config = dict(
    arch='quartznet',
    model='audio embedding model',
    dataset='acted Russian speech (Dusha)',
    train_examples=26041,
    gain_aug_db=10,
    n_mels=40,
    hop_length=160,
    input='log_mel',
    spec_augment=False,
    win_length=400,
    targets=['emotion'],
    num_classes=4,
    embedding_dim=192,
    norm='batchnorm',
    activation='relu',
    drop_path=0.05,
    depths=[6, 6, 6],
    kernel_size=25,
    stem='single',
    widths=[192, 192, 192],
    am_softmax_margin=0.3,
    am_softmax_scale=30,
    init='torch_default',
    residual_init='none',
    optimizer='muon',
    muon_scale='match_rms_adamw',
    lr=0.0075,
    momentum=0.85,
    nesterov=True,
    orthogonalizer='newton_schulz_5',
    adamw_lr_other_params=0.00097,
    grad_clip=1.0,
    steps=7800,
    batch_size=64,
    epochs=19.2,
    lr_schedule='cosine',
    final_lr_fraction=0.05,
    warmup_steps=150,
    weight_decay=0.2,
    adamw_weight_decay_other_params=0.01,
)
Rows from block 8, named by matrix and row number. Rows with one number belong to one channel. Each number is 200 + 20 x the weight over its row's rms, rounded and kept within 0 to 999. All counts start at 0. After the name is the row's rms in percent of the matrix's.
# convs1: first pointwise conv (model.blocks.8.convs.1.weight, 192x192x1), inputs 0-95
# convs3: second pointwise conv (model.blocks.8.convs.3.weight, 192x192x1, transposed), outputs 0-95
convs1.59,106,233,190,193,204,199,212,163,175,226,216,208,181,216,195,196,199,193,172,174,202,207,213,187,207,256,205,244,217,208,215,200,223,208,214,204,205,199,185,222,201,161,204,183,166,209,158,215,198,177,221,242,198,244,230,192,189,157,154,204,237,195,212,214,216,183,209,211,202,226,184,211,219,197,183,182,241,222,193,222,195,199,195,172,190,219,186,208,213,182,204,208,203,202,186,189,214
convs3.59,108,211,207,199,184,201,186,213,178,208,179,215,209,184,206,208,216,228,202,192,177,192,181,205,217,209,190,211,162,239,216,174,242,197,165,208,222,244,186,200,203,193,217,159,228,215,219,197,200,213,170,218,156,229,194,204,194,223,194,212,189,199,197,221,209,228,189,192,217,189,244,188,205,172,178,185,214,183,172,200,228,229,206,185,192,217,182,225,186,195,184,187,170,152,193,198,201
convs1.60,090,193,187,219,179,219,174,177,229,199,186,197,196,211,173,196,216,213,191,188,189,267,232,195,176,199,202,220,173,166,203,237,201,174,194,212,215,212,191,194,160,180,173,202,218,203,147,191,180,185,221,205,220,173,218,182,173,196,167,203,199,208,202,213,183,190,207,205,195,142,220,217,195,196,222,209,154,177,231,228,209,199,195,190,214,204,176,189,244,190,221,220,215,188,222,203,216
convs3.60,093,218,225,186,180,215,205,189,196,178,180,238,201,226,254,240,193,203,191,217,168,188,213,224,210,154,168,205,198,192,227,194,215,218,207,199,209,177,179,187,198,187,235,208,216,171,157,189,191,222,194,215,203,209,189,209,161,218,213,188,206,172,197,188,177,189,207,201,218,217,166,181,186,222,189,181,211,226,181,196,197,227,240,180,191,206,183,223,221,215,205,208,202,205,192,203,193
convs1.61,096,175,200,191,216,185,206,235,190,193,200,174,220,218,196,211,163,198,208,236,196,206,205,208,203,186,200,196,216,219,198,215,192,182,199,203,197,209,181,201,213,222,213,223,201,174,186,212,191,202,208,193,223,193,214,208,184,243,209,204,189,233,184,182,207,193,184,169,205,190,230,243,212,196,197,162,176,192,169,200,218,197,205,189,168,189,203,191,206,202,191,185,201,212,165,207,144
convs3.61,100,198,190,172,219,194,184,228,205,221,175,236,209,236,201,216,202,214,194,188,203,228,224,188,226,176,209,189,207,217,202,196,254,189,199,157,200,184,199,191,225,175,200,201,195,218,262,167,203,200,196,176,182,218,212,162,224,207,198,234,199,214,200,167,202,250,218,197,215,182,176,198,188,204,177,228,184,217,192,191,216,194,168,222,240,206,181,203,174,174,167,184,186,201,214,203,226
convs1.62,106,192,199,164,208,218,203,198,223,217,193,200,229,227,231,193,175,223,224,175,228,218,197,200,213,239,210,216,195,212,201,181,218,228,183,186,162,214,203,174,223,162,181,219,237,186,231,185,189,204,213,169,207,198,206,175,177,200,224,207,198,212,204,209,204,215,205,199,224,196,200,163,184,197,206,211,239,178,194,179,160,208,234,186,244,184,214,196,227,189,198,206,205,175,193,184,226
convs3.62,098,181,186,189,203,173,221,228,200,206,224,195,191,178,206,240,190,184,211,177,200,185,171,202,195,225,215,223,172,191,168,183,208,182,183,174,227,207,187,187,152,227,180,203,209,213,183,195,194,203,218,152,163,211,208,190,202,137,138,225,183,233,219,203,217,189,174,178,201,193,181,210,191,192,199,186,195,181,195,246,211,209,192,177,194,198,195,183,228,187,193,167,199,216,194,208,181
convs1.63,099,214,166,159,192,201,202,225,183,189,208,246,223,178,193,192,213,188,192,212,193,183,213,214,211,196,206,198,178,206,222,209,193,198,195,165,220,204,180,215,185,213,224,185,177,181,213,215,225,182,163,210,230,179,217,195,190,199,146,178,170,172,225,213,193,188,186,216,201,218,205,190,211,198,184,200,190,222,199,189,211,242,208,236,194,243,200,183,176,201,200,172,187,193,156,237,161
convs3.63,103,195,177,176,211,237,197,209,207,189,209,161,240,209,176,221,231,176,173,174,205,183,188,191,211,191,225,224,184,153,190,202,162,223,208,194,166,191,195,219,204,170,156,213,219,210,198,235,204,211,209,208,248,190,211,218,217,220,178,187,220,199,203,201,218,216,185,213,199,213,208,202,209,189,181,236,201,178,218,215,193,196,203,208,183,218,208,203,214,196,132,239,204,201,236,200,208
convs1.64,108,197,206,192,191,214,189,199,217,187,212,184,190,209,218,204,189,206,204,171,195,235,254,208,224,236,168,180,188,217,198,191,189,194,195,208,191,194,203,199,212,225,217,204,220,198,225,201,209,228,204,227,200,207,226,216,209,216,220,185,216,232,197,205,184,220,187,268,206,174,196,227,200,251,155,205,212,214,199,176,199,181,176,234,121,190,186,223,184,176,166,212,208,199,211,205,207
convs3.64,100,191,203,210,216,164,184,199,186,183,197,170,193,190,182,240,179,198,167,219,197,183,193,171,183,209,170,185,176,218,188,193,227,194,189,199,212,206,228,194,173,219,214,206,242,167,193,196,213,190,214,230,200,217,223,172,176,234,186,216,238,172,213,202,214,187,225,214,153,213,206,180,212,162,225,206,207,191,194,210,198,203,208,182,179,189,202,204,211,202,194,219,176,186,229,196,187
convs1.65,106,193,259,180,172,176,219,209,199,221,183,199,181,178,177,214,199,207,200,208,195,220,196,210,201,200,208,201,192,180,190,222,186,167,215,229,201,255,234,227,220,194,187,225,175,222,191,166,188,195,208,180,208,226,200,200,191,188,193,209,234,213,226,183,192,200,222,204,186,187,158,206,212,214,224,209,174,182,217,187,177,219,180,216,236,174,221,224,201,190,224,206,191,190,221,139,192
convs3.65,103,212,185,196,183,193,212,222,185,194,196,200,191,185,237,197,157,221,148,155,197,214,193,184,198,186,204,208,227,177,231,188,211,179,201,180,171,202,210,180,201,198,205,215,185,210,212,163,198,190,194,200,211,224,213,215,170,207,206,208,193,208,190,219,136,194,197,222,219,215,189,189,188,232,164,209,189,216,202,181,209,181,201,182,167,174,232,228,205,197,191,197,219,193,183,144,179
convs1.66,099,186,214,214,215,204,209,211,196,193,206,201,224,234,214,234,196,192,191,210,223,184,223,237,181,211,229,199,177,196,207,166,235,205,224,204,189,204,223,180,203,173,252,216,213,212,190,194,226,216,194,219,215,162,212,219,173,184,228,208,215,182,188,191,194,164,195,209,218,163,204,198,182,202,218,201,186,259,195,231,226,194,230,218,187,210,172,193,166,205,209,195,198,166,224,191,169
convs3.66,095,173,231,199,207,205,194,195,191,195,190,213,196,188,195,191,198,170,220,207,206,182,190,178,203,198,209,176,175,219,191,172,227,216,219,181,250,217,215,222,208,188,213,202,214,198,191,199,206,219,193,187,177,216,197,184,233,188,192,222,221,200,209,187,175,188,227,218,219,171,220,194,189,210,216,173,203,172,211,194,218,175,222,200,214,203,163,190,209,191,170,184,177,190,207,197,229
convs1.67,097,207,173,183,179,207,188,211,195,171,193,188,198,186,204,182,219,195,222,229,209,184,189,237,232,223,195,202,204,202,171,205,237,197,229,244,203,206,178,187,171,193,178,174,214,186,207,172,178,200,200,241,214,190,197,204,175,210,217,191,229,212,220,237,230,203,197,234,235,179,194,171,192,150,183,215,195,191,183,210,188,183,228,225,227,174,206,226,196,246,212,183,205,231,185,163,206
convs3.67,103,168,222,242,225,216,208,211,186,182,176,207,214,186,232,188,232,201,217,183,218,187,229,182,176,195,214,187,223,232,210,189,171,168,187,190,169,195,167,211,209,198,214,200,218,238,166,202,202,200,191,218,187,204,193,191,214,179,211,217,188,165,208,194,219,190,160,194,174,194,164,236,205,210,205,180,176,239,180,193,208,182,178,201,217,185,169,216,203,163,196,196,200,149,206,191,213
convs1.68,099,156,232,192,139,205,204,211,155,209,226,219,226,188,189,199,220,207,181,186,177,171,185,227,196,212,171,195,198,177,239,200,205,201,202,175,199,232,235,210,197,179,185,218,200,188,211,204,187,227,204,224,246,196,195,175,177,168,197,176,206,219,226,217,202,218,207,217,194,222,204,190,207,202,197,160,222,218,202,224,186,179,229,157,201,202,165,194,205,162,204,186,216,212,205,206,219
convs3.68,084,218,209,184,211,169,223,236,226,198,218,227,214,217,193,216,192,201,205,175,217,195,217,247,187,205,184,204,216,200,209,201,193,216,229,218,227,177,177,246,172,242,214,186,194,212,172,180,202,192,206,185,219,200,187,188,191,171,193,183,197,187,225,219,222,234,240,197,200,203,208,216,185,192,242,161,194,218,183,159,222,211,207,219,239,207,238,201,211,204,163,222,255,219,185,184,188
convs1.69,099,213,206,178,174,183,185,202,193,193,193,162,209,181,193,221,167,199,185,195,237,217,180,164,201,224,219,196,227,196,167,208,220,203,200,189,195,214,197,187,209,218,211,234,202,215,228,183,252,193,210,194,181,153,225,212,214,203,199,201,186,199,213,229,189,191,184,218,162,183,163,224,192,214,214,159,177,199,163,190,208,210,236,219,213,224,198,217,237,164,183,199,188,208,193,186,201
convs3.69,105,198,195,203,199,218,206,232,200,260,193,179,213,223,202,204,203,221,211,236,215,185,191,214,219,162,169,206,155,205,204,184,192,176,202,208,166,237,191,210,192,237,195,200,239,215,223,215,222,203,200,209,223,202,185,227,199,196,196,167,192,240,214,197,220,196,223,185,196,179,184,225,194,203,210,206,214,221,184,195,205,227,178,182,212,175,231,230,208,184,190,193,221,186,205,198,197
convs1.70,088,219,210,190,208,185,214,226,198,248,216,173,212,200,181,195,205,200,211,244,213,192,205,226,180,183,186,206,174,163,177,237,194,169,195,184,207,180,206,195,201,230,170,180,184,221,207,218,231,225,185,217,216,216,214,207,180,241,207,211,216,217,193,178,216,221,206,205,187,196,177,185,187,227,206,196,161,195,194,173,200,249,164,219,181,200,170,208,184,199,217,215,210,184,241,206,221
convs3.70,082,184,165,201,217,196,225,202,234,183,182,222,192,217,204,212,193,185,216,188,205,211,203,159,229,188,182,193,188,194,212,183,200,194,210,181,217,202,186,239,179,217,211,192,169,215,207,211,184,250,203,178,208,183,253,222,194,207,186,168,209,198,200,205,196,175,165,218,217,178,200,209,194,199,184,180,227,214,184,191,238,159,170,222,189,188,211,235,216,177,222,194,201,181,179,195,200
convs1.71,096,196,196,192,191,209,231,171,178,237,190,213,214,209,197,179,211,190,159,201,211,209,203,181,218,187,176,226,188,191,218,226,164,198,221,221,217,212,190,197,167,204,216,194,220,233,211,218,198,173,202,194,184,210,206,214,185,160,226,210,232,200,195,193,182,185,192,217,233,250,159,211,194,218,191,204,212,185,195,241,188,205,185,186,181,178,178,217,188,215,174,220,185,211,153,207,195
convs3.71,103,189,173,188,203,200,183,211,151,213,196,155,193,156,233,162,190,190,151,225,217,190,219,213,194,202,193,202,196,221,227,175,200,220,228,196,203,187,208,208,207,204,199,171,246,228,215,206,186,180,167,215,213,251,194,214,200,207,187,194,208,215,165,190,177,198,178,212,205,186,173,213,184,224,190,174,216,216,183,187,198,212,178,223,222,190,187,186,220,200,228,194,191,174,149,179,225
convs1.72,106,241,217,192,208,176,162,212,215,208,207,196,226,157,220,207,193,201,213,224,205,185,216,203,220,200,204,181,195,195,212,207,226,197,202,181,225,220,211,187,191,197,190,194,187,197,222,187,143,197,166,215,215,207,186,239,219,178,193,177,184,184,197,195,203,179,230,210,203,189,185,196,214,173,203,176,164,185,180,186,186,178,219,199,202,172,186,247,205,232,229,226,199,196,203,143,220
convs3.72,100,205,182,217,197,207,214,205,200,189,190,192,238,202,225,199,154,187,177,175,213,200,202,196,227,251,216,201,165,212,205,186,188,232,202,198,185,183,175,189,189,221,176,231,197,217,224,199,210,204,207,198,221,208,238,188,201,202,205,186,187,225,181,223,169,188,209,204,184,177,196,224,191,162,191,193,179,204,206,193,239,212,197,187,191,207,178,182,157,180,198,211,206,247,207,218,176
convs1.73,105,211,180,199,203,179,173,174,207,182,191,217,198,223,218,217,185,191,213,205,193,207,209,186,198,234,187,229,214,200,173,203,207,200,197,187,192,221,212,193,165,188,177,172,204,208,204,211,190,243,214,199,176,201,182,196,210,215,213,190,183,220,261,147,211,187,216,228,168,169,195,177,190,220,221,242,204,187,183,204,200,168,187,213,202,196,187,193,192,213,228,196,193,194,206,212,226
convs3.73,104,206,211,224,211,189,181,206,204,177,204,215,219,213,212,209,190,212,194,172,201,189,186,245,193,191,223,201,182,228,218,202,204,212,215,146,193,184,169,199,223,198,173,201,183,210,204,219,195,225,205,186,164,219,189,221,167,187,190,194,183,211,178,192,215,224,165,221,182,200,199,149,195,220,220,185,213,189,195,249,177,209,190,188,240,186,240,181,194,198,189,225,193,241,185,195,208
convs1.74,104,242,189,164,184,155,210,203,200,214,181,228,197,217,223,190,196,273,225,219,197,207,194,198,191,187,163,217,211,192,188,215,195,228,234,177,199,187,252,167,203,204,220,223,215,201,197,180,164,159,208,192,199,200,246,189,179,184,204,219,199,181,228,244,200,187,228,185,189,190,191,225,182,194,207,179,197,219,207,194,207,156,179,195,205,184,208,171,213,228,206,207,213,187,195,210,212
convs3.74,095,188,237,190,199,192,218,192,188,214,192,216,217,202,197,206,166,206,183,192,176,171,188,206,206,216,245,209,172,230,199,200,224,206,215,204,216,217,218,165,218,203,236,198,185,193,201,190,196,184,193,211,187,263,193,185,201,219,178,227,220,179,210,217,230,211,202,181,197,219,202,177,189,174,219,174,170,203,212,205,208,213,164,232,168,220,209,212,208,214,239,212,194,202,185,174,213
convs1.75,104,235,206,181,205,153,185,212,206,202,173,220,221,176,218,197,207,190,181,212,191,173,189,209,111,212,205,202,175,220,191,201,194,169,202,203,182,224,215,193,220,187,204,220,148,196,221,183,195,199,199,200,199,173,228,177,174,232,205,198,220,200,207,218,194,203,158,191,187,210,222,233,253,186,181,242,183,225,195,228,193,191,206,202,220,217,197,173,164,193,208,183,197,193,204,194,206
convs3.75,113,193,232,234,209,197,206,204,179,212,193,206,228,191,240,202,179,204,172,223,171,215,198,201,172,188,230,221,189,210,187,225,174,164,215,212,228,174,200,205,203,222,216,196,211,242,168,196,191,216,202,195,200,241,208,224,211,167,186,211,214,181,229,183,200,192,194,217,222,199,214,235,165,206,183,170,224,213,207,213,159,205,215,198,184,202,190,228,168,192,247,175,208,189,201,203,159
convs1.76,110,175,188,202,175,191,224,210,231,194,195,238,200,221,164,196,226,193,194,206,199,175,198,222,189,208,165,188,204,220,210,209,212,188,190,216,187,174,232,191,166,212,224,217,228,210,221,196,190,220,210,212,204,210,142,221,208,200,188,206,214,189,230,189,224,189,197,170,201,193,207,169,178,194,207,217,184,225,185,194,203,163,206,212,242,187,205,206,212,184,225,160,203,183,237,178,227
convs3.76,113,164,198,207,194,188,185,200,203,200,179,183,230,212,168,230,187,204,225,170,199,212,195,225,211,185,152,199,222,223,212,199,176,178,217,203,215,205,201,174,195,191,215,189,223,201,207,222,208,184,168,196,176,223,211,180,168,200,184,202,183,226,224,232,184,205,204,190,218,175,181,209,193,199,217,219,197,189,171,184,194,207,238,206,164,235,202,224,192,200,178,191,231,219,207,148,169
convs1.77,097,213,195,184,228,217,207,187,209,174,179,211,181,187,173,197,201,218,214,196,221,218,239,240,227,227,177,178,233,208,200,182,191,182,191,237,185,183,184,171,231,193,196,181,165,229,182,205,195,186,178,234,197,201,209,187,221,171,221,187,205,201,226,192,206,236,188,183,205,186,221,201,201,205,169,205,170,183,189,198,196,203,228,199,201,202,239,176,197,176,217,207,209,201,191,158,219
convs3.77,095,175,208,190,187,180,198,157,173,223,173,207,227,176,199,196,196,179,221,154,202,198,196,179,166,207,182,218,191,208,199,185,183,213,217,207,172,204,186,215,219,170,220,178,220,206,186,233,192,187,193,217,196,208,178,206,179,174,187,190,231,202,207,246,205,133,190,183,177,210,205,200,164,192,142,212,228,214,228,203,207,176,185,182,183,224,235,202,224,213,202,199,195,179,192,200,191
convs1.78,099,166,201,232,205,210,214,177,191,215,178,188,179,208,226,221,196,189,154,205,218,204,212,225,209,204,221,210,193,207,184,235,254,199,207,218,173,202,201,207,214,216,171,201,206,235,200,180,201,173,202,199,235,214,238,203,183,202,176,146,192,208,236,165,215,176,178,197,214,213,207,200,184,179,223,141,176,204,227,228,171,193,220,192,227,193,195,201,219,198,214,213,191,189,207,208,182
convs3.78,103,245,195,204,181,196,186,208,197,180,208,179,226,216,196,204,222,182,208,229,205,188,189,198,189,172,203,174,211,240,184,174,174,221,211,235,203,229,172,197,205,191,204,178,226,209,190,208,202,220,179,215,231,211,218,181,193,198,240,221,218,201,205,189,169,216,180,163,208,154,215,181,213,213,236,221,184,204,207,179,225,205,192,185,188,197,191,197,218,203,158,242,201,169,193,176,208
convs1.79,096,216,218,177,220,230,197,178,219,185,183,170,184,220,184,226,183,217,205,203,192,205,195,201,210,193,190,244,231,209,214,183,221,213,208,168,225,195,202,194,186,196,125,201,201,178,197,176,181,204,194,175,234,197,221,164,192,167,222,192,197,165,210,172,177,213,215,186,212,175,206,206,195,204,153,217,199,189,209,230,216,177,173,168,221,205,202,202,202,202,235,219,216,202,208,178,226
convs3.79,094,229,191,190,179,212,218,209,204,210,187,192,218,167,203,191,173,207,162,219,199,210,211,173,197,201,185,175,175,240,189,220,202,204,191,237,200,180,215,146,228,248,192,197,209,184,209,202,228,190,200,181,238,203,200,184,163,179,190,201,205,195,165,165,177,185,222,200,212,215,198,209,196,233,160,205,178,264,206,228,225,199,189,201,181,192,186,204,212,218,224,207,180,221,201,215,196
convs1.80,099,169,192,181,228,191,198,193,199,219,209,195,222,219,220,192,196,198,176,244,201,199,174,187,202,210,184,217,187,182,181,237,182,209,188,195,262,198,192,165,201,222,191,209,217,206,195,216,198,181,221,238,215,168,188,212,225,186,197,209,209,178,193,226,194,228,196,180,200,175,197,176,165,207,180,229,211,198,154,175,174,182,202,216,163,216,236,190,179,203,179,213,161,194,220,181,207
convs3.80,100,209,193,184,202,186,202,222,176,175,224,222,186,193,243,202,220,209,165,195,211,232,225,190,222,210,217,184,209,204,204,234,201,204,210,184,191,191,226,197,191,225,200,128,228,241,173,202,183,214,191,203,234,235,202,209,177,197,156,195,199,207,236,204,189,246,193,214,197,184,220,198,234,191,195,210,187,220,191,196,170,204,226,235,234,174,212,206,166,171,161,222,198,180,203,200,179
convs1.81,107,199,197,205,172,195,212,185,230,181,184,197,217,184,204,214,223,211,206,222,227,215,206,204,179,196,170,217,186,195,172,175,217,190,185,225,211,221,208,201,216,200,179,234,222,211,197,188,208,216,210,202,189,170,146,162,198,215,217,208,189,199,177,251,197,212,182,194,189,182,214,185,194,207,205,182,183,238,186,224,221,207,200,207,208,178,204,233,196,150,231,188,217,215,171,178,201
convs3.81,105,174,169,213,209,211,226,212,228,207,206,188,209,183,189,193,206,198,184,239,213,215,185,220,214,177,206,185,231,174,176,190,211,209,182,171,224,196,159,188,214,230,232,188,184,225,211,195,203,182,192,196,208,197,224,199,169,175,179,207,183,214,227,226,182,228,171,208,217,217,217,164,197,188,194,186,218,198,179,196,188,176,227,163,194,207,195,177,166,215,221,206,197,209,246,233,209
convs1.82,094,183,173,192,194,221,184,220,226,170,172,205,153,210,197,180,202,214,204,225,210,201,206,220,180,218,221,217,181,189,185,201,195,195,215,202,141,198,202,204,190,210,169,183,202,219,156,188,180,204,131,198,170,197,191,229,206,200,198,216,186,183,162,237,210,195,196,161,203,185,194,221,203,203,191,224,201,221,209,189,194,175,195,182,183,215,174,203,220,200,176,180,173,215,208,201,234
convs3.82,100,176,167,204,198,207,187,188,199,226,186,259,204,208,201,201,181,157,177,218,188,175,194,179,197,220,225,196,221,198,198,177,174,198,201,198,213,205,187,189,193,212,216,211,203,202,168,193,159,189,210,185,209,205,195,200,237,205,195,224,208,204,203,163,171,203,155,181,176,175,193,201,205,191,196,164,229,174,194,236,198,219,202,188,216,219,189,191,224,166,209,185,200,216,191,204,239
convs1.83,098,207,202,196,214,220,230,164,169,178,179,178,226,215,195,198,206,171,168,182,218,199,205,185,220,213,208,183,193,216,206,184,168,166,214,223,191,235,202,222,204,196,155,178,187,208,178,203,208,208,194,206,226,195,232,187,220,207,192,181,217,189,195,201,191,149,205,167,185,194,210,191,219,187,183,188,198,198,147,190,216,218,192,203,196,215,195,163,199,187,232,194,176,200,182,234,232
convs3.83,103,214,205,201,207,208,186,236,177,189,167,183,203,184,216,229,181,204,232,162,184,199,171,172,172,210,183,168,224,197,194,197,168,222,217,202,188,167,177,208,193,173,210,187,218,172,206,193,192,207,215,196,201,190,188,222,210,169,139,219,171,225,186,176,176,248,165,203,193,196,207,201,194,203,229,194,168,217,199,215,180,178,170,172,200,187,160,191,185,204,191,206,189,168,222,207,176
convs1.84,101,178,204,208,194,218,228,213,204,195,219,225,177,207,241,221,202,233,159,158,194,218,193,203,196,208,177,206,170,220,176,188,203,162,208,155,191,204,195,193,246,206,196,237,196,178,245,176,233,185,213,204,174,221,202,206,214,183,198,162,201,189,164,214,206,190,214,191,196,194,210,204,217,237,190,212,195,217,210,191,170,176,186,180,179,222,194,223,214,179,179,203,215,167,206,193,184
convs3.84,096,194,172,207,199,220,206,178,205,233,210,170,183,228,175,182,166,180,223,210,196,183,211,201,201,206,199,201,219,187,231,175,184,190,195,218,174,188,211,207,203,200,197,201,234,179,210,205,213,208,215,203,207,228,246,204,224,225,232,212,219,186,180,213,217,224,189,217,207,178,203,225,213,224,228,206,214,223,198,227,163,182,214,191,174,231,219,178,220,197,131,199,200,182,170,210,188
convs1.85,094,215,219,211,213,195,196,191,192,177,166,212,204,204,218,209,210,233,186,166,217,190,232,205,208,207,182,180,179,212,175,205,203,208,243,218,204,173,217,201,208,194,180,199,191,170,226,229,210,234,201,226,166,167,195,230,188,246,162,196,181,198,199,209,206,240,211,196,217,213,209,194,194,205,189,171,219,169,191,210,206,174,210,214,220,205,199,197,211,203,219,203,198,168,177,197,236
convs3.85,103,208,195,212,164,236,186,194,187,169,227,202,178,202,182,209,215,211,153,172,199,230,178,188,195,214,209,222,210,166,249,200,152,240,216,214,197,157,197,205,206,185,185,201,219,222,186,190,241,198,188,235,204,177,158,220,197,196,210,222,163,189,202,202,212,190,203,237,219,183,207,212,214,191,200,205,195,182,210,193,219,240,173,219,200,207,224,199,211,208,178,199,212,190,206,210,217
convs1.86,107,192,210,199,201,224,232,197,215,203,181,230,225,214,200,189,187,187,223,230,182,186,217,182,210,197,214,187,199,216,204,192,196,190,240,205,163,210,209,178,176,208,197,187,184,162,174,186,202,174,228,221,199,196,227,204,208,187,185,180,190,196,195,235,183,232,202,138,217,197,201,164,241,211,187,181,188,157,185,202,196,186,210,181,173,211,185,205,243,170,182,177,177,186,199,196,210
convs3.86,095,220,210,198,202,195,219,215,174,198,213,168,186,207,207,202,239,198,211,231,234,184,216,226,194,247,205,175,179,183,199,190,195,208,161,183,199,138,207,213,205,231,193,198,155,178,208,189,182,214,202,182,190,239,176,219,194,187,218,208,201,188,196,196,212,198,193,163,201,248,202,209,200,205,233,196,202,202,196,227,208,221,159,230,221,208,231,205,198,206,198,194,190,235,197,197,210
convs1.87,104,200,206,215,192,196,249,204,208,206,216,231,181,205,157,227,223,205,234,177,188,155,196,216,189,160,197,166,194,197,186,191,203,195,184,189,183,167,215,211,207,195,220,222,203,219,202,219,204,184,198,155,205,202,199,225,189,173,207,210,198,225,183,205,186,191,187,176,198,179,178,275,197,211,195,244,179,174,197,212,236,182,195,209,192,195,207,195,178,209,169,140,213,173,178,193,190
convs3.87,104,189,195,187,160,195,205,202,192,213,207,192,178,202,186,193,216,202,206,210,226,202,212,190,190,225,227,222,185,178,239,212,177,192,189,207,185,204,197,208,202,235,239,204,245,200,201,187,218,195,170,212,207,189,181,234,199,201,200,175,205,229,218,170,181,199,235,192,151,189,228,191,190,220,187,213,219,218,198,226,190,211,239,200,172,208,210,212,229,172,225,211,174,169,206,232,199
convs1.88,088,222,194,192,158,235,222,201,198,180,199,187,156,205,227,206,222,213,191,200,185,207,229,191,197,203,220,179,192,202,188,192,182,200,227,198,157,200,245,195,213,239,159,225,240,205,163,213,214,199,194,204,187,219,251,189,230,238,206,236,216,213,196,181,164,182,187,179,206,211,174,189,199,176,232,196,207,200,185,225,173,204,197,212,212,185,203,182,194,167,221,188,193,241,239,206,169
convs3.88,091,165,199,209,193,250,190,204,159,164,201,190,182,193,180,177,189,248,200,191,207,197,217,156,185,189,217,180,200,226,222,197,208,218,183,204,211,192,194,185,220,196,167,190,192,202,189,193,199,193,160,215,183,206,241,232,186,149,212,223,250,192,187,206,176,190,192,187,232,206,211,214,183,155,199,166,185,184,219,232,192,225,207,220,191,225,245,202,221,220,189,211,191,184,199,208,164
convs1.89,106,238,209,205,162,200,201,187,182,191,189,182,221,177,197,205,184,188,223,174,184,203,184,202,204,158,235,191,207,195,193,232,187,213,204,193,224,168,219,188,218,207,191,195,222,175,196,222,195,194,193,192,188,205,180,212,209,201,209,233,213,216,203,191,243,214,215,189,210,195,198,219,164,234,200,181,215,191,173,184,247,221,200,189,231,229,180,165,228,189,165,174,176,183,219,189,204
convs3.89,102,210,236,213,179,194,208,219,168,177,187,235,229,229,197,197,185,218,177,178,211,178,212,189,153,215,173,164,222,185,193,217,182,177,209,267,199,215,220,221,176,207,194,199,206,189,183,207,207,197,196,193,206,204,184,234,190,192,192,197,182,232,209,204,251,230,194,184,207,194,188,194,217,181,187,221,169,192,223,211,206,158,211,193,173,213,191,207,207,208,164,183,224,222,246,220,199
convs1.90,098,214,171,212,191,207,178,185,216,220,197,203,196,213,172,175,177,217,248,210,189,184,182,161,179,178,183,201,216,219,185,216,213,199,187,185,238,196,212,183,228,215,204,200,172,153,172,184,176,190,183,183,199,185,177,197,172,165,237,202,190,221,186,221,184,192,200,199,199,194,193,186,227,198,227,196,196,207,234,197,224,178,181,213,218,201,188,141,170,193,187,234,202,186,217,172,209
convs3.90,094,189,203,176,194,175,172,191,207,194,201,237,168,229,229,214,197,184,209,185,192,199,210,241,221,195,236,182,185,187,213,184,182,195,229,197,195,160,181,186,237,197,194,173,263,223,197,202,195,208,208,176,185,234,197,209,242,189,193,227,183,194,170,194,206,211,200,205,176,197,192,174,199,213,175,195,225,236,193,153,196,245,182,225,205,211,191,221,228,210,186,181,194,209,214,211,188
convs1.91,091,203,200,186,180,198,192,227,203,163,199,219,195,187,187,168,206,189,214,180,205,185,143,176,186,200,194,224,210,175,190,218,210,194,198,238,180,216,200,197,198,204,197,198,205,209,186,170,182,189,224,235,187,215,205,218,207,192,235,185,207,234,206,199,195,194,166,216,246,219,201,194,233,180,181,237,218,211,227,201,174,197,222,229,160,237,211,215,201,212,220,178,202,201,176,204,153
convs3.91,095,197,202,192,185,200,179,236,220,207,235,193,205,216,191,215,181,220,214,230,189,213,199,226,187,197,226,163,207,212,185,203,200,195,188,180,202,198,170,167,208,196,186,215,204,228,234,175,179,195,182,229,203,205,196,183,192,199,240,197,177,196,219,178,203,236,195,166,169,212,204,219,205,243,231,222,184,189,185,234,166,198,170,214,241,170,196,169,184,229,221,222,180,203,200,209,210
convs1.92,106,196,181,189,214,157,193,210,203,194,220,203,188,191,217,183,166,235,252,175,220,216,175,175,232,244,197,215,228,188,195,207,172,223,177,194,196,202,199,185,206,234,185,181,210,170,166,165,200,222,209,204,193,197,220,199,219,189,217,187,220,187,216,235,193,196,223,162,168,208,210,228,177,188,193,190,198,216,183,201,199,204,219,190,226,211,186,197,216,212,192,205,209,209,192,230,216
convs3.92,108,206,184,184,253,190,187,197,234,202,196,214,162,183,201,197,191,192,222,192,202,168,185,170,180,203,142,213,213,181,206,189,227,185,218,223,187,226,215,227,206,195,187,195,262,190,199,222,213,214,229,200,194,205,199,207,183,200,217,200,208,230,195,197,220,204,176,232,190,182,200,214,192,239,214,190,183,174,205,208,201,171,160,166,212,219,224,177,223,206,210,186,200,231,199,207,192
convs1.93,104,212,193,182,171,201,166,234,221,198,203,214,188,203,180,194,188,186,196,189,222,170,194,155,213,190,186,204,210,197,207,216,220,216,233,165,187,177,220,172,173,200,215,219,211,226,172,215,194,203,144,162,232,224,243,194,213,187,170,193,194,218,186,175,215,207,183,218,218,201,189,192,233,201,197,183,179,219,193,203,183,187,217,193,213,194,182,192,212,183,244,242,206,172,162,127,202
convs3.93,108,195,190,195,196,222,196,218,201,180,175,245,195,199,229,208,240,191,189,203,254,175,191,189,263,236,205,163,176,182,226,223,174,212,211,202,201,208,217,217,174,198,171,169,198,214,209,190,189,166,191,192,193,173,209,227,209,196,197,250,212,203,236,206,221,210,186,182,212,227,173,180,219,194,230,185,189,225,180,167,199,196,192,214,200,232,237,217,199,192,202,197,175,190,215,186,221